config.toml
model = "CTC audio transcriber"
dataset = "short read English sentences (LibriTTS-R)"
train_examples = 26041
gain_aug_db = 10
noise_aug = 0.01
time_shift_ms = 100
n_mels = 80
hop_length = 160
input = "mfcc"
spec_augment = true
win_length = 512
tokenizer = "char"
vocab_size = 32
arch = "transformer"
norm = "layernorm"
norm_position = "post"
activation = "quick_gelu"
mlp_ratio = 6
head_dim = 48
fused_qkv = false
bias = "all"
qk_norm = true
parallel_block = false
dropout = 0.1
inner_norm = false
moe = "soft"
num_experts = 16
moe_every = 2
expert_mlp_ratio = 1
slots_per_expert = 2
shared_expert = false
subsampling = 2
layers = 12
width = 160
positions = "learned"
residual_init = "scaled_by_depth"
optimizer = "muon"
muon_scale = "match_rms_adamw"
lr = 0.0041
momentum = 0.9
nesterov = true
orthogonalizer = "newton_schulz_5"
adamw_lr_other_params = 0.0019
grad_clip = 1.0
steps = 4500
batch_size = 48
epochs = 8.3
lr_schedule = "cosine"
final_lr_fraction = 0
warmup_steps = 90
weight_decay = 0.5
adamw_weight_decay_other_params = 0.05
Rows from block 3 of a small CTC audio transcriber, named by matrix and row number. Rows with one number within an expert belong to one neuron, the router's apart. Each number is 500 + 40 x the weight over its row's rms, rounded and kept within 0 to 999. All counts start at 0. Numbers have three digits each.
Before each expert's rows are labels from the 100 clips, of 14976, where the router gives the expert most weight on average: "top examples" is what is common among them. Only what is clearly more common there than usual is listed. The data: short read English sentences (LibriTTS-R). In brackets: how many of the 100.
# router: slot weights (model.blocks.3.mlp.router.weight, 32x160, trained with AdamW), inputs 0-79
# up: expert up (model.blocks.3.mlp.up, 16x160x160), inputs 0-79
# down: expert down (model.blocks.3.mlp.down, 16x160x160, transposed), outputs 0-79

# expert 3
top examples: voice: male (87); the word "a" (30)
router.6:495484566472503517528457466503490454485462513462486480428467478436581491535433437514481443488512513437462481463545533467583445527502575419480488466545495461476466520492508540441508575500481490547522492467450485481562529532496519418497524455
router.7:477593523487497558471519531456549484465522491506476478500537518486557435543466432437451494452548555439574468504520530521473515522496564566481484403527416481506538486517500576485499496492539391491557498445470498420575494596503456481473545430
up.0:546533456503475487498531487506475472476525585510523472473457517453492391524533531531480542478449523481481449391478480533437513455545507510564485495467382535465514485480503525481487480482491507445552590443515547503562498506476452541602521492
down.0:552436487496507483489459532493541473469474484426483461454602477638517548487503432472432537540499440497452555540501517477549457502454495460520503501462587445491517454468485498489498494503533505460542502560514507457456540462547475518500554493
up.1:475528562422530495495445435517553508471523525535503498559516559557444511519455514507494475367483468498493551519504543552457485538479511511526513590542503536479454415493496521538471522491434466494446538536460495536556472525395494520463500493
down.1:569585510479498514490574593556415514481448520477466525486411531436464482501501496523495484516462518511411457492477530479495448408579451462476465492496532463509411485495538508496536497490495575481503518454487511490520467467538547455512506514
up.2:452477453467483472417531506439479521483524442410510450518552491475490458477533503477584472535449524548473468503504462479555514537484501503448517443467448489461482479499496444509585481565501458548493452468529493508523435458520527535471485513
down.2:511459515531572508546436450522511486434540522484473512443479461552489488481513501546535532543515487466478503464535510498494457491498582541467499527505555567567496515527562520495483451444505497465549521492481495532528528512524524459498468476
up.3:473524439500479501452502528468559485568468458416386391489535525559496451565539465498496511397476500444484531522490494520521504551493504462488403450494536432531503552485469500543480506481479486502576535541531532564525449464523508524539518510
down.3:546517598435481508526508491503502588502447476509508418502504495528493458462517508556555508546579454543566499503556524485532466468513512521462608552449526503510476472490575482452497455491477469548501522492454516501453515595531425494469500503
up.4:549457517515509492508533497584478553594538402538476455498520463514528441478470489508526519484478516503446617553496425542482502492548482482571467582600500550524487467489537524497472466507481536508502507506501457534523448438476453484483545451
down.4:457580474535553442503482496443537528493508443473440435503515507478538454544541405554591512451489453451545422501500541481535486606457543438550493455482494483494541462481471446550521466478529526453488505536447513476444535520505512478521478512
up.5:582520502513460460501499516546506470478484508532572517535570497461510515444452500533483478533485484515476529485512522503522503425543481473601514448567486446465506492479401482419447473494490536455504491553478505557489494491565408490421451481
down.5:491494556495534540453456460384556471501472564482496585500443461526535547569498529498466582530511531468527435484493486575450474524470460437484473539455458574460544488512501563579500582503453493504524551506507506516507569501440516455515569508
up.6:514528447418540486511521515519476459525514476483522525529527498497535506484437484485515503555479492468551516546447534456444537465473530560564510489512524442502471528542535489495585442514555533450427482448546468498536467520603523464524507471
down.6:514526486524529560453485513539527514533459485541490549511521537512436535466466503452517507511545507539458550445539541557532492464556470452551524500458459527472531461535509536468469593458481489628525505500479520452531487557533516436383563509
up.7:502461446495440459451489521537487495448469518510494464511510515484536495574481477466492477524485530440463494475413502549474461531542479547515515510549495478531553533490514472514516497593562556519502421513454482484478404493562502482499477517
down.7:524541512524483550536513489480502545519529504474496513436475517406503499451489410492502489552525488491449499569525583509547499465511454500502485451509435488531468454441534539523480494495559424477487494546548553459557609495512541472504489413
up.8:379533479510456445482590552474445512472448526489524539429496473476494496416536518508482560494436508460542408475479530514489472538488425481494541482532456454527488643457542513546486544513459497510441483453571482534519534482475500510506458487
down.8:544478431510504495487515415522542492514513475510464439555473470491559499536511476448569490452502497556436545543530505432469539559490514547475500530525478545485469430529574484469477470542578462400536564499442544518464475435508461522552521458
up.9:500560520572572554537546482530402521446474489492553414449425515465456402524544458519566513504514485530478509461520511481495516497431472528475492500493463528474558475483479492436436469491492558504437467515550499551541460523497528463585498470
down.9:497495473551505412520431480480553454517520481436469510557505490487559504443471522454472519561421492485500482497479510537556475535559524497482552505525524458527585540564481460512552495470513472403534507446487427438504511498523436524483462498
up.10:447432448530563502546553509484560525436529600538522557527484464507412497459534485453482519423496502437483558503531426510521497510464444571524554540516556498534449531447453545476515547515499531524468450525514493496477482408441462527483509472
down.10:516510510461451511504536576535450468488561430419475510482518457509570520574481425535499456491442470579521512460498556492526541504589506467453451550464456474501533414547516519485451459468515477437496589503509523423515468479464561548509502462
up.11:514518535515513573505476548564555474579546534465483447524530567564485423523548539480418501465457379485490529616563474524539501499473476460476542450466531484486478481496488473531470538470533492431489578539437508560491435532519495569537541446
down.11:472553486458521450449515580431479540554441471476467447570440522551528520421475488554548495504482491536525541480500497557450511510544463582457450525484489433489525486495559492491476472466378533541495493417526436491446533462513524542459500539
up.12:471513564455485523580482465564452496536533454510511517528466526548520488476544480581527554568545489498447477578515508431488406463526438465468518515521474489511476479497479498488488477495485462538446510499529504481530524489605505461426526409
down.12:436545579559512459498484460467504452508479552529488502475481509500523505630508477534542578415513484474504523395511485528435497494429515501551542450509535522447507520459476494496516497480517548383504494518410480484417518463419535448564499505
up.13:483455499529519548535440493499498532555404456470509472500513499484503503490510484500544545520515491606441519548498467525522552423452491517450466545526549509462547492477519498413449423464448508491444411528472483513453437506473488485457545472
down.13:479505483492509457551518518429483561497472541472502546478444522500522497451523450532522521541463555455511528484506546528438464584561574455556508421552475496553503490511541532559458461479442514534508450468465533475454532480537530508568429458
up.14:526432507514547510508427480551500561436520461489532438434426610504475490520474507491487457485474512536478545500601435523537541488526510505542515489510486469544522426533530492449517493495505590520455548492475480499462535521419495531500479531
down.14:535527451515406549421563546430463495479469567514555583501487432460528441470490447530557465462472419507498476510522520492536440471506502420484602415498504517504541464449493479500550484474469530481489475534520505424587490492520529502535494503
up.15:467394538519493496484474507513530529527507498477392465453506490467538505462413455547537527545444518484464534484459477525489471547506511504457438533579492447524467482445481521524556470479404513452571521462517491528528537503559492442504523455
down.15:498485512507453506512518439562492509449448539548486515543471465507492502558505470505512502428542468473506482498589513491562426435518485510524507507535494551491459506501511455500506493526542470538539515503450466520519481568419461490484474437
up.16:505444424548498535516511507521414615467556549482551452426496552459544420556578476468507483534496537442488503442496439499430483504453456482540547495518455504559543499453460489457536539557443535524507489433505503492476492531484453530632513471
down.16:520434518512468537495491528494521379485516555451431524514496461483480517498433463488481514504480437507519452513496428534591533533524584463535484529509508511493537455535526465597489447483551452394539514520518498449614564471513474475490498429
up.17:515505488502497424564493475495466430480519547525524506435528444504588505481475473492478519482490524481543470459549532525474511574571564515568552479503490493473448499556483525489490529491490472584528517461472479508460456436447452471524542508
down.17:473419502524529551509555457505515583480450453410437498491544402540496500508571457559523461452513511526556541489518445438560495494466504463440434537444481531486456508506415520516527519516496513491473449562562529551517459453516522523547409515

# expert 6
top examples: voice: female (93); the word "in" (32)
router.12:500511477536514604481452447463547510487586502484475464451508467488502423535564510389423524469526507460550518529536482491478520487414489555500432409431532519472517479503588484538474549499521502478556505523541478437520525461489505524554506449
router.13:450505515484522476502416392434557531580473442481525443588520510526472517545479467473499510515555509474480441507589517574542505511420578477518490459471535585478494479503464491554404514534553456445556538513506527503533473556509573506491524474
up.0:581529503484420509508403515515443485525491542440464482510532561515437479488516443487501559458518514536547494539513450494513459449506494492520529566512535510455537498506530441488511535451460474456561504496537417461471434548522401534561500536
down.0:474528524565518478536522485582480468489502491580511416434541461484513551442545525564505529570412497500491447449472530487428471568575427494536539391516474486560521428465569461481517471465527500524577469440455562505520525511507508484448498445
up.1:465567494504527512495542470530585466489468511494528554441495483497453454468473584521528491440440518455555427485489565469557429484465520501542458510484498515586540475496471480516494532538483480482465476484498454492480506497520510510593499546
down.1:522475481454486502521504609489383519530529461522525460505509480524496510530462458508518512485496534523518547558550517550439505500535489544521498469478418544504516472489545496497490442513440451541478442538580549451554469503550449421458485466
up.2:525485447534495552536538509503545486499454520457433459493451484549468441581485530511458474466412490520538448566491492505487508513490466438497430539547514484599464489530525469517476541491510442474536595450492496461581462461523399519633498490
down.2:449537523415479466485472503523456467543536530535530514495479438475528499461502524529496428506546458593463537468514479467559552551529526556530559467471499522455551476446521441504490411526528492515447518421541555512450572515547545438498475479
up.3:542583484502480529505467553513484464506506513464445548494570480575477437506442521483525537492557498523495556476408490469451489480472464469481479558512492462405573469483518470486474480436526547483494511470526517458540502572547568549516510524
down.3:489515461514513491521513480475558502471514447496497514489533466442499596466517519571536498556500457500440448498538538482474441488540518520528500425491496461554484514516525547485503505530471491476529464462512517520443490447431456501351473544
up.4:479480539546494467562600478508592521476528499487506465466550503571516579465506524494440450522494541513517547498573435512435565474527489455475478447477487496566474466483460516546449427489513534549534540542539469482492429521399585440471477456
down.4:487482443497523536455487487542490417517496474527486521560487494524502438478473476496513521453446459618501587493395442571466560427502502572525552565544512554511497500594505567493513437450517574394449520498546514547499517490495410444574510562
up.5:441544549448487476488542520472526469474558501494460536450449503462562500494536493484479483540484499532561495498470511468457441565441578455515492545580488523608566553493481546537494583559559535523446455513520479510402447511470480479503479504
down.5:521468529492535506538453516518507485488452497476588507522523416494466501536508520453560522486523467538495464469473479500477463496493494561472547497496495498485411446487571496502530473503502503507564554455438536518518466556498486427529569438
up.6:451568568551439497481550541615532564505453499545487483533508576521488481555473490464500497513525486518549525522455505458516516541595502466478538541545568520481475536468451497501517448471529492505464482473457548530524504506533513517516461514
down.6:564468459494531492470519493451543454476521476423473534498468513478549426474475489478495552529530529462547564519560518452514537450492464501417454542490508480446554428395522457487471523541545536400497554538508554538506464513522538503457543509
up.7:410515511484492419529545550542463515550543510571488514466469407544521578454536515528519505414525497536489465560514576524514498476477498535434480567576515580532460495463477500498566496494454533498516459487481551479441474496479520481473535485
down.7:528499560504536556538469466493522477500525460455576505582567510499521390516420515480540480528517531525458453464552468492461481533502539470523511446443489490534542449492474427523482518549468560436529478494493452530565560496505499497526480518
up.8:527473509472455497519463512446427497546412482533559496493508482514496442502520483506523501519464492473520557480509474460515468511554532499558531532519553523539455504514463522459488527504514433512425504510511560542543477500565406548439447459
down.8:453600454527544501480566487493526552447527470454536527454517498420469503447540471515533456460489552477505466554505451516537540540466519453490487537441483503477541455475434518586522457549534504520509517567497441512524521514483551487455560499
up.9:455466456505500463448516621465505490382473498507469442507463454509447523493513575549564540476522449446526433480540423456496451596490491520513517505440516482563469521432493482571552527465592503579421481518506554549471477545474526496471441480
down.9:520569531518510527501491410441520493621483446479547534539448490439506486550589484469492441521499528588480542524479499497598532491440522559474469526537474526529482461447491481508471476494439515486454500543521495443498536439470482472518512500
up.10:459471463533488458512450525527549494492523455461466458493546486444438508530508474520530502486541483496496466469514473479451609507494525512521587550538523582548446458477560467556509482520463422474438408528514487549490492558479496467510583525
down.10:502550473486523511518485521480561514544479553440512464467520488542518526436445445590533534461503443611429461548478442466558467427459483482488565459526480517424546465511552498502562455501445537438533562490539455484481520470441517491582525479
up.11:534529408549526447497427488470530541523563521462515507397501437498496543542503482530535473428569530523517497454523410507504448486486494521547494512471487495485515578499473479488480555466484528505505442476485518475436478487464502530483546529
down.11:461520470563488479512495494532483506460508497545435566512499486552471544584513486451556519583436526458523569503506476443488497397510484513501488475472460490517477417454514534489501509463516476478550466513547549417537564545493459475513533469
up.12:480448511516484545513465488473427521534441492540579472527508488469521425499473552505622512484485495395481496544518537484496484537450411528453475481532510494538586518579492532471468535468458523436430562479461527527492498470538473497514518541
down.12:500563497501576577490485531485574465447533509456480520494445499490539535473509521524474474506538506609513442582515511518486510557497549435569497457459527495506433475457474478529444458557590460531505442587461464476516479501505543514426495508
up.13:447485405471545429509462559472578574429489499536510459553490554492524506555519520476494561597495543398487471423571500514476518539508493539440524507465539497512478509532469460496521494490571518522484460506541557483549534503460508461445418422
down.13:523514522562479501519534408469471553542514502507493506584514444504533532499481478496475439427521459534423568573473475486528518561536540467420424529553469454512443506500481540484520477497529482450522521502508520507448450447559514502541549544
up.14:547471556584517542542522532521534467550543380550493471460524469491563418478447416485544452430457539538510504512526577497557586479528487513502489435549444489530452422528442523494430482461507476466487496517464493545527517499495507480454541512
down.14:534515438467487507470508521552511510398463470510513482493439503528485452478535521530412554436550491532496439513455506508477475396522506516506612471460512564476546526529486475514498444540434555467482580506534459503470526551507467485543488539
up.15:456456548541499519490562506493493494503526512477521503466464411504484572542483505380536459497561515503473600497487443505511452533517436550517523423520505458416552487524480482455497442515501470568478508486517543514459540515502509520428466488
down.15:522506393452556441471463465462538562535535486530564526545478522467471429484497525548455509518489491537519509528541471504522487494450534503473474488526506503530455513460411483510438579492548521482530452489462479522597493456449488507586481533
up.16:517557548490534508577502544469472540530420481623576515499431451511542454465503458562459545488535476513465479496520609417479492475446476476463477573525499508483447529461533529489467439543496481529507548467489460506477497474488452525530495568
down.16:440532486454459568469546485522476475505528500432560507481528482455450482536513483445490476452496432502475497514491359537530439578552522444504505482410490568521606523515482420498526544509517536472542505491515472520521499427505604543474503484
up.17:525497606557475506462514494504545442514496421561497502479526428572563504498423526453476531493499484499496522445435459427527382491529484540543544481461455509531426574493472542509466464442537490472436494500507644547482564475512434458435454507
down.17:588554455560525485453475476424506523470480531451517536501464480455478495546576503504494502491501489445493528541574515534586497484512487486464514512527590453513487504471424509549484550505477476508485518484507479488510476492531548517534537530

# expert 13
top examples: the word "you" (36)
router.26:478491518502489496397542509505579491518490476492465497555497526581413525534495559460529504510473454562500536559492503499488492462554514518498496523482480599487489419526539414547519463466513526455438522560492522531428509505458514582465498566
router.27:510514514442498485457484481457528500417523526541489427548462523510442445548496482407534500496501553544576539525472459487404497524507607492507465587374463523525525483536513477509525505539522518481501540472494474431467487540537493529491607545
up.0:493494456467470499518485444519561446520491464552507484546467504512544480441511535506531470465452531510515481453500498470507521503447466429527472541451504469528532518521461468559530478516494522515552497441507535567408555438486458492488489567
down.0:565574492532548503430501488462496517461478515473519526510517556556440505508462480543461513521527496448473514544497476450445494563540583485536433495546483569425489511508481500432478498528525521495501528531505561476479486521576552550512537515
up.1:447481513553486463524468469467486550540552426520419451500474521497563495482531498518508546497527527466485548487531501512421448515522508584500574485506472480463472455568588560528434526501560496448481555545544581465523546480435473529451553562
down.1:570564438475531536499521529511468514481473527529516510540506480464518497549420437533503439461483460538454484544470466442552478503525442426496487449600504483487479485478469538408605432537488462593503530507446425481444551534570514486528477533
up.2:465539538465453536468500585479494466497564482558476528461450494546484428513521540562507544484446522401460525568449548503534392451498541487574440493488418507452466512453535509520435498535496533435471491511485478528551492501487468512550557549
down.2:540489470483552528530542531577538528485544514569488469474494518482456541449469476596472494466465535515577441448530465443410552548479478564447530428474515500534466480475491469478502497497434460508568469529493581460461531501447564429474430498
up.3:490513541558492492476477534519480474556509504517538464527491525462479521490597491444460576574535506491518506513500446480536491504460505493504470461511440561533497543515490510456500415536510510461517488475524533508562500464463588483492503533
down.3:526435540425467504427492458458475509473447366450524477497500476495563517479445513544526516529526444509479515549409534529496516508541467411433464471481539489517513504488501494529525573488485518484497497439528483523499504484466529467512497459
up.4:517483471504563526520487536531461484483504473417491499473570470477443464501519502476472469532542524520492529490561522444580550454473552517505463510441505475552502447567495475469494406488490467544483482528521507546513518521498477543577479517
down.4:492512537500456543525536491506516422517475575566531551469497506500468543510481541506495444493471495461535443506450462582519516572424508471479477547526462590497499523449431474524546564503498538468538519535508519442533517554471494496468609446
up.5:540552456590542429503487419513530565519473527517495511479520490520522576476496524512461487470526522459550481467569459509523514446474519523504499497566532490509469465542388497571451466476531405521471511520493537406493531536527549505464503571
down.5:468510478480418558491484529453431473579471575495489596475455422516557434519444473542454572594535500508447470518519486561523466576515480453523481495447497479482448510457587550434463466557542503523542533499508471525576478464472517469531530448
up.6:493492425427554469458574454492535521432496577510499530535465459529474484519455587496533503435453531571524509471516544488478535497483464479472440444551451509506479498435461519499538454475449530531530470463496512514464527524587474570483532487
down.6:523500499562509470442440517471513512503493426466518513539519512525559566497508470453471485493528496471503523564509506508509458488517537518497479548420505539478500453620482486558482481479471497477470484589431534488505489469474476526526434531
up.7:509467465456431509519524532566503489542490525519482408477464493504554569565505503494475476492436485517494476433474506569519511527534513486580542522484505591532521489398530499555449492502515553523516486493485419555551421441494486544578516490
down.7:480476472485486508528472447447569468507480552489488501411538518504461408480521520499539529480485510496457609481535554529474475494541503646492477497512546484470566512501501539472520476464508474506530517491512576455516479566522523440451564493
up.8:538542559498508500545576512530499485463479600422447482489448524505419507587454473506541493495451533493450586525500491532503431594530468537560503483582510494498496525523518481406516473498477509463486507511488519419536540484456522504524535446
down.8:508453460489531478521414515498542551537484465510553515526543467516524479430553558508493457500481520499497395524465550500534494466508492531396523509466525482485531449537492571605474500519562461476496504409452480519529425503479511485508491497
up.9:482502508526472538503518539534513533525514571523438530560472538537557428499503519482528525487503502558458458473522507519449542508524461525493469519545458547500497555517479539468484430465438546501504524505487521462554526491437486483433533518
down.9:539387520499599464448446484504497492500432458505536481473563469481469495518490510486476547445491473514504570556501508433525452504496483436503520456444477448461517474533535456585543559523518495472511486493450493496420470480598502507515457513
up.10:549485480477511534505525492448495528450556473538490490461526499574551486489480514542485450484540479542583483469523472536509514466512512482553472577511542519594526512539498452497460421472495447496479534502546449482495512478524526507548417535
down.10:490463477479460407464493471486504532527528528466505526486472539475503505542547544447547530588490447448447522497539510569481493463436555502519528449489438462504459414497556414458557532553522552512531482544490477543472487511447514450443631412
up.11:557520534455519530423456553491369509521535500532448514496560468459516528456473450555517467528457492515462439522448507506511514528507491523509535495547423507517546453523427519533515476480443541505513432534478480502477438537538461514514442478
down.11:481512487510538489590546428490597518443483506403510495492445496515429509476508511487473470483546517496488525495522541503513551511495575470434448492443551549411493533461501541560492503550536487519458583450460555443475551423479543507542517507
up.12:385484472471472499509477516580514507511490562487465552557515468472531510595497523388472486540417509528515507468599479524534462493633467538569453435491471590444503479497505507493407492497551507540500451506487502502495504502515477479530488526
down.12:564478500554527524542482536501477530487504544537514496463535518514433504450470471504482522484583463472424520534514535543523552525440537460496468557481477504507531480532522543454557469496474488422520558465444558452505424458503470525488481459
up.13:482502548407500508490476577479524480487516502614536435421477488590479480578450495511527532448465506566487453507442538516492487479625497549493475556505566508475479490510513507462460515463441505483529488461536462465508420505516454495472488584
down.13:473514515541539448481519448441505566498527509468523540556494498437459556452489504526495544504536508390559560460602463452489512538426455484559495468486498557576480502528471546410504477496532461467451492503509516467512458543470592471491567490
up.14:512473539475505551443463568484514505485529501582496412517509470435531583482546499559549515490492492534480475454479511455475611473520427482562505482480528543458486407516504579474482435458462465538534496516467468475490483481511569524529460565
down.14:469555469573422493520489502497486509488449450430489502469521504493495482459517484438497477533514487429544561529430519551481425549511517469492528520520463455514503517540511426524554536515475527491505515449529514479481552490466495441491574438
up.15:565459461468522541503461498557481503439474485469499524449527503510501510548478480469493467516452497515478585462437408476531517516452533455509507545455528549542500535483438506540516583611537468465514460446542460552484469477443485415522526487
down.15:471505543416514525518538486451504468593545540493473471503489497422537504443538559522538504554503496552520555496470487542485485443446513601482523538517496487508556543467500488467446514411521548439507471500523521456505475521487485563488537492
up.16:456510509438510425437499454466491503495498487453452504534463421463496525481556471543563485478390473567465500526546542445517482551524562540552502435559451485477458477527464498508547506475503526517502513494480472565505535508550524519447510484
down.16:427419480465484462487550514479527552551466528493525429476542538514509517504439543471497440490576489502490507555418504494541454473507484447423429588461479550517469436484487451497464486495530474476485483558510526515514482481449487568515403521
up.17:505518511529482434487575515527519547433580508486527475571539498520500481467405553524416490520575549471503520525477576543530503496516478567519466558484532481438446423427560437544511483482541460471531431525486472515503559481407567452495528515
down.17:525498472576478533459517461484554464458451518496480540524479501458534492448521448500508528507491483472519505439501447595548510462455574474495460461457500533584526522598456536512503545523537456548589559519534471489503509499511468547509447447

# expert 9
top examples: voice: female (99); the word "he" (31); the word "me" (25)
router.18:529502507522565499526514598546423546496486567553451413521449540483467505490507536538486417452448490522436559542393509465505466502526534538536478558503464488524529440492513508482539489488522568431387476522478511491468434552526479558536525545
router.19:591512503543473503505502608461390506525493505515530520493556520499430501459490551523517465491484479530484585579401443476466482543513523585514591499536500481526537563463452493468560492498528543510406463477495483536503450503579469523471489479
up.0:496476540562518464532505439498522529463498520565465515515509488463481506524483450507460509511503511492483559500536459530438488466468424489495432468480481670447496465506446516479544437487564539469538501492517470575469550516487596566523462530
down.0:593498466451494476538515481444505544544483464494547507572508533515435449522485469534576524413471551459461497484493501538498525522513535479458540539614534462556511584537541467534513558519450457506472535491464480519495485477490343522453552428
up.1:587496510509469466567520531507507552499521464495503492516531461483520501510418513512517487495540438523571468506530449561512502558425457544423498466442446461484451515448526546503585563506532455499565463549557517475456448485479483517527550550
down.1:437539455534578458408519469521529452513494522509507511550468526426537510502534486537558509580530492459546470486542501462439520476541488494584477488512565536476491477460447524482460532529542457513467542508493476402564580507485456539461420461
up.2:524544500531476459562488497569459491508511501505607512513474520494528444525503481543485553444443523602448495514486493472462470453541444450540602461474432535419476467487498511494474510512550427530492470497505514488488441470546488504477490524
down.2:484530486439457533429524489484508418517527493529441550495552541479521459501542465453452495480508457473480538533487513483524440506543472502503487556470484505423492496520471536458565489532457534475533471525559454450511561524456505467519570542
up.3:392463531519520480494450477504479531486500556538416473549523447456482482529453531476470511484534409431517554513454582497458470514490574539515483546502483477531497500501497525452499571546523569452479413545484538380447545532468533501485483467
down.3:556528497513481548529447548499512440521430505481546545439485527538511558480487498499559428536491511519525486427513482496489570439522510445510546515451483522449510476536528518502500509370430472556561487495444445558555559461524551465582451587
up.4:529502496504440477507479529515525539471447505548472465544530490521433520415401540439532523444509491517472500522466468436451492500522500476547417470440529452437469545487505488442478501534504476515447565536596534500517490452545430564516488464
down.4:507466512509526526515501441447506495488468467462473508441522540515529535479594542511509497478428530480551521490494453502518485435474514528506506432543512528518534504560444495503497523469562452462448491559466542574471513494522484594456451527
up.5:405463484547547457527526542513446526492510541570501450589577513455509538437559492556526537508501494505474472527507486529504485491476445405548491567508543445563477518525470515503452501460514498518539515510481454557475511552517491459520426501
down.5:571474400474468508510538431550527470494523481406493545509510482522477451518572467524441494512495533497486490487553450512543438443505458530467503527460491628516556534529502446507546509520529525570560463540468530451466502506474511526440499468
up.6:439484569527477494568491471527479508451542470501493489534489522488504424537441439493474534482460471527509487467557475511529543521467507514513513491498507548543607456504485470483454445431507609484519474479488515490455488483457469504635500500
down.6:587487419491454533473483447464502529458523530463469495501518546473576484462564439456614520543574516447465511497553530434503514497457461511445519515471429518499451514505547514498501515527461428547521492504479545510476504493550464475408508443
up.7:428479491534448416561575479444525594515573476515437475527498490517488486485510460448461519531489484523514495480475461542536528404468450468452513403485541572526494476453492506513531504481575500530507480551494491523494497499531432503623562555
down.7:549493529475444478475440430495508496428455523499490503563503509462458503573502501550511506535501559446561472497503543485471533598516444559446493556566467472561455538513458467513484438595461448481500465471466549504512488519485442503428424447
up.8:550515557530466408427563454496506454465517537446494548511459504485483481516499489451462488472508530441434585539486508497454486547508488604500531548500482440526500514492497493514554535479508499438560528444444559455473569452534533454462523516
down.8:455457463499536502502513538446473530526462497544502552504526485569505453530535522469600496450582479546437462509557506499547487443434485500453450520489491497483511454525438503525492510466519474427513471507532454515570523466508459514509524488
up.9:472498523505485505617555431470428507447510546509550498491489503507481520548462491546510524564545452549491513551457539539521496514473509497505575475487515540515496435507481485539500463476475472415451465481460576476511487433525439479511431477
down.9:536519510475466537414443577490562518465574484487512450516493501521582519519552529505473503477451557524476423435507497439530469510502514457532463493490468493485480518470523516533494529484543481516504479569539468454485533605480542498508528476
up.10:480468493543572560480534490502524490513494466523502514477458513546596505509432487511451537422504453520476505511548500565450544491604528470524463500578559495534511503491508565507450503478502530466485561513530484535453429487452484583508465478
down.10:500513453476420433560479480440508484566537561541486569548475471476410580539560537505538500502469496455528501517465487506475475518450494529488508502487493377490438528516485461508530458467528421528501403523487517521418546479594536469506455499
up.11:448467473422437503495460475470519488498472526510469484589538504499598485583403523474468466538503417517507558442499488491489488474514474561444538469541546502441515528441510533545552487546547524526487526522564461459461503463513464471463531560
down.11:520553558498451496530521563533493490504458481530524501461571501476475527498595492538540522527562509493458434527525518513497530509470529443543490492419515442527514521478494529484511526562476410520519490499464498460499468505505481492531512481
up.12:461469539507520515497512492529494525485470469500494442480573580447477487580474517505431473464469499455515527581478522516481497499497525497411478513430503520562539482518572535572426528528498446547478416493494484486430426587462470593485559505
down.12:475492485569418470476503505522533486514525487480502483527490495457483537481485510513520507533497515496529458482519538505535549420504515515522407460514573558476489484437474524493467514496523469547563512600471493511479491457468504493492450524
up.13:504508546495512599576525512480388499532498517459528495498475463568499508480536469491487469563389480501554526543528492523525568558563521541395471541482451552607496452562424433533481470460466462491457586493523480520523437497482453521549534469
down.13:487463479539566517465504441443581583501515531436550466538558550412497546544499504501536550524537481525486509490432510473475532479510558537545488453528613509491501520430508499579466444509551506530498405520466542544458532464538504496408549480
up.14:499541466484450511524521531465542581500500527507472436552399462454520417431513514479492534467467437462607501477447526492489527493485503451470531430517531463566489492487505502546505513585518493475469518510483488442474500446529461492480500488
down.14:469487501463441471469491451533515497532435512544552571525580559495495502581441495487489467554525504523479506477562513534515479492469470522460481505493480499547538505497487557514517417463569400466546535579431497545482512568561473503515449452
up.15:525522402408462454502510533503529399494465498458492481562494579462486528455494529445532457568518492455549550494527489414473503551531514465465565495478518518467471534514473505450519522476528515488512437537582506528482541550531485522542465464
down.15:479510557551542521510495425478496458524532408543572460496496466449565469471510478481527552515470463537552540504534529516455556448464466523535495469439511577526546457538525524538448447485477461474485490441492530422482468434494492455497542505
up.16:516560513546536512428543486529507489562480488515480533470525517499362527476548484548484558465464491469516495466518515496588471501496511542506514504492488538494481532498476456466537507494501501486463560633452499544463551485496622460487477475
down.16:483369529441507469507490518474428533477519513492481449470473457538496502492504522484489474491533538485447472442510561544452456523506517535445546517505491474579504508550544486576523489446497471535493459447529455479481490552494454550403470514
up.17:464479517541509572477528493550406484479510490461467486507491520475450420540509443471516525564496517441442558541510478502576419484575519535495482472500464495461561438511440481546451455522501487528559535496499475456583499544539499528490598512
down.17:534460525479567491438453442441533472501512486554488528495554472466459475501449492520508448482478494541466477524483485495505581503492462469555491514505508502484469568440449465488511495525468512472532497519525443548429475472455544473493496484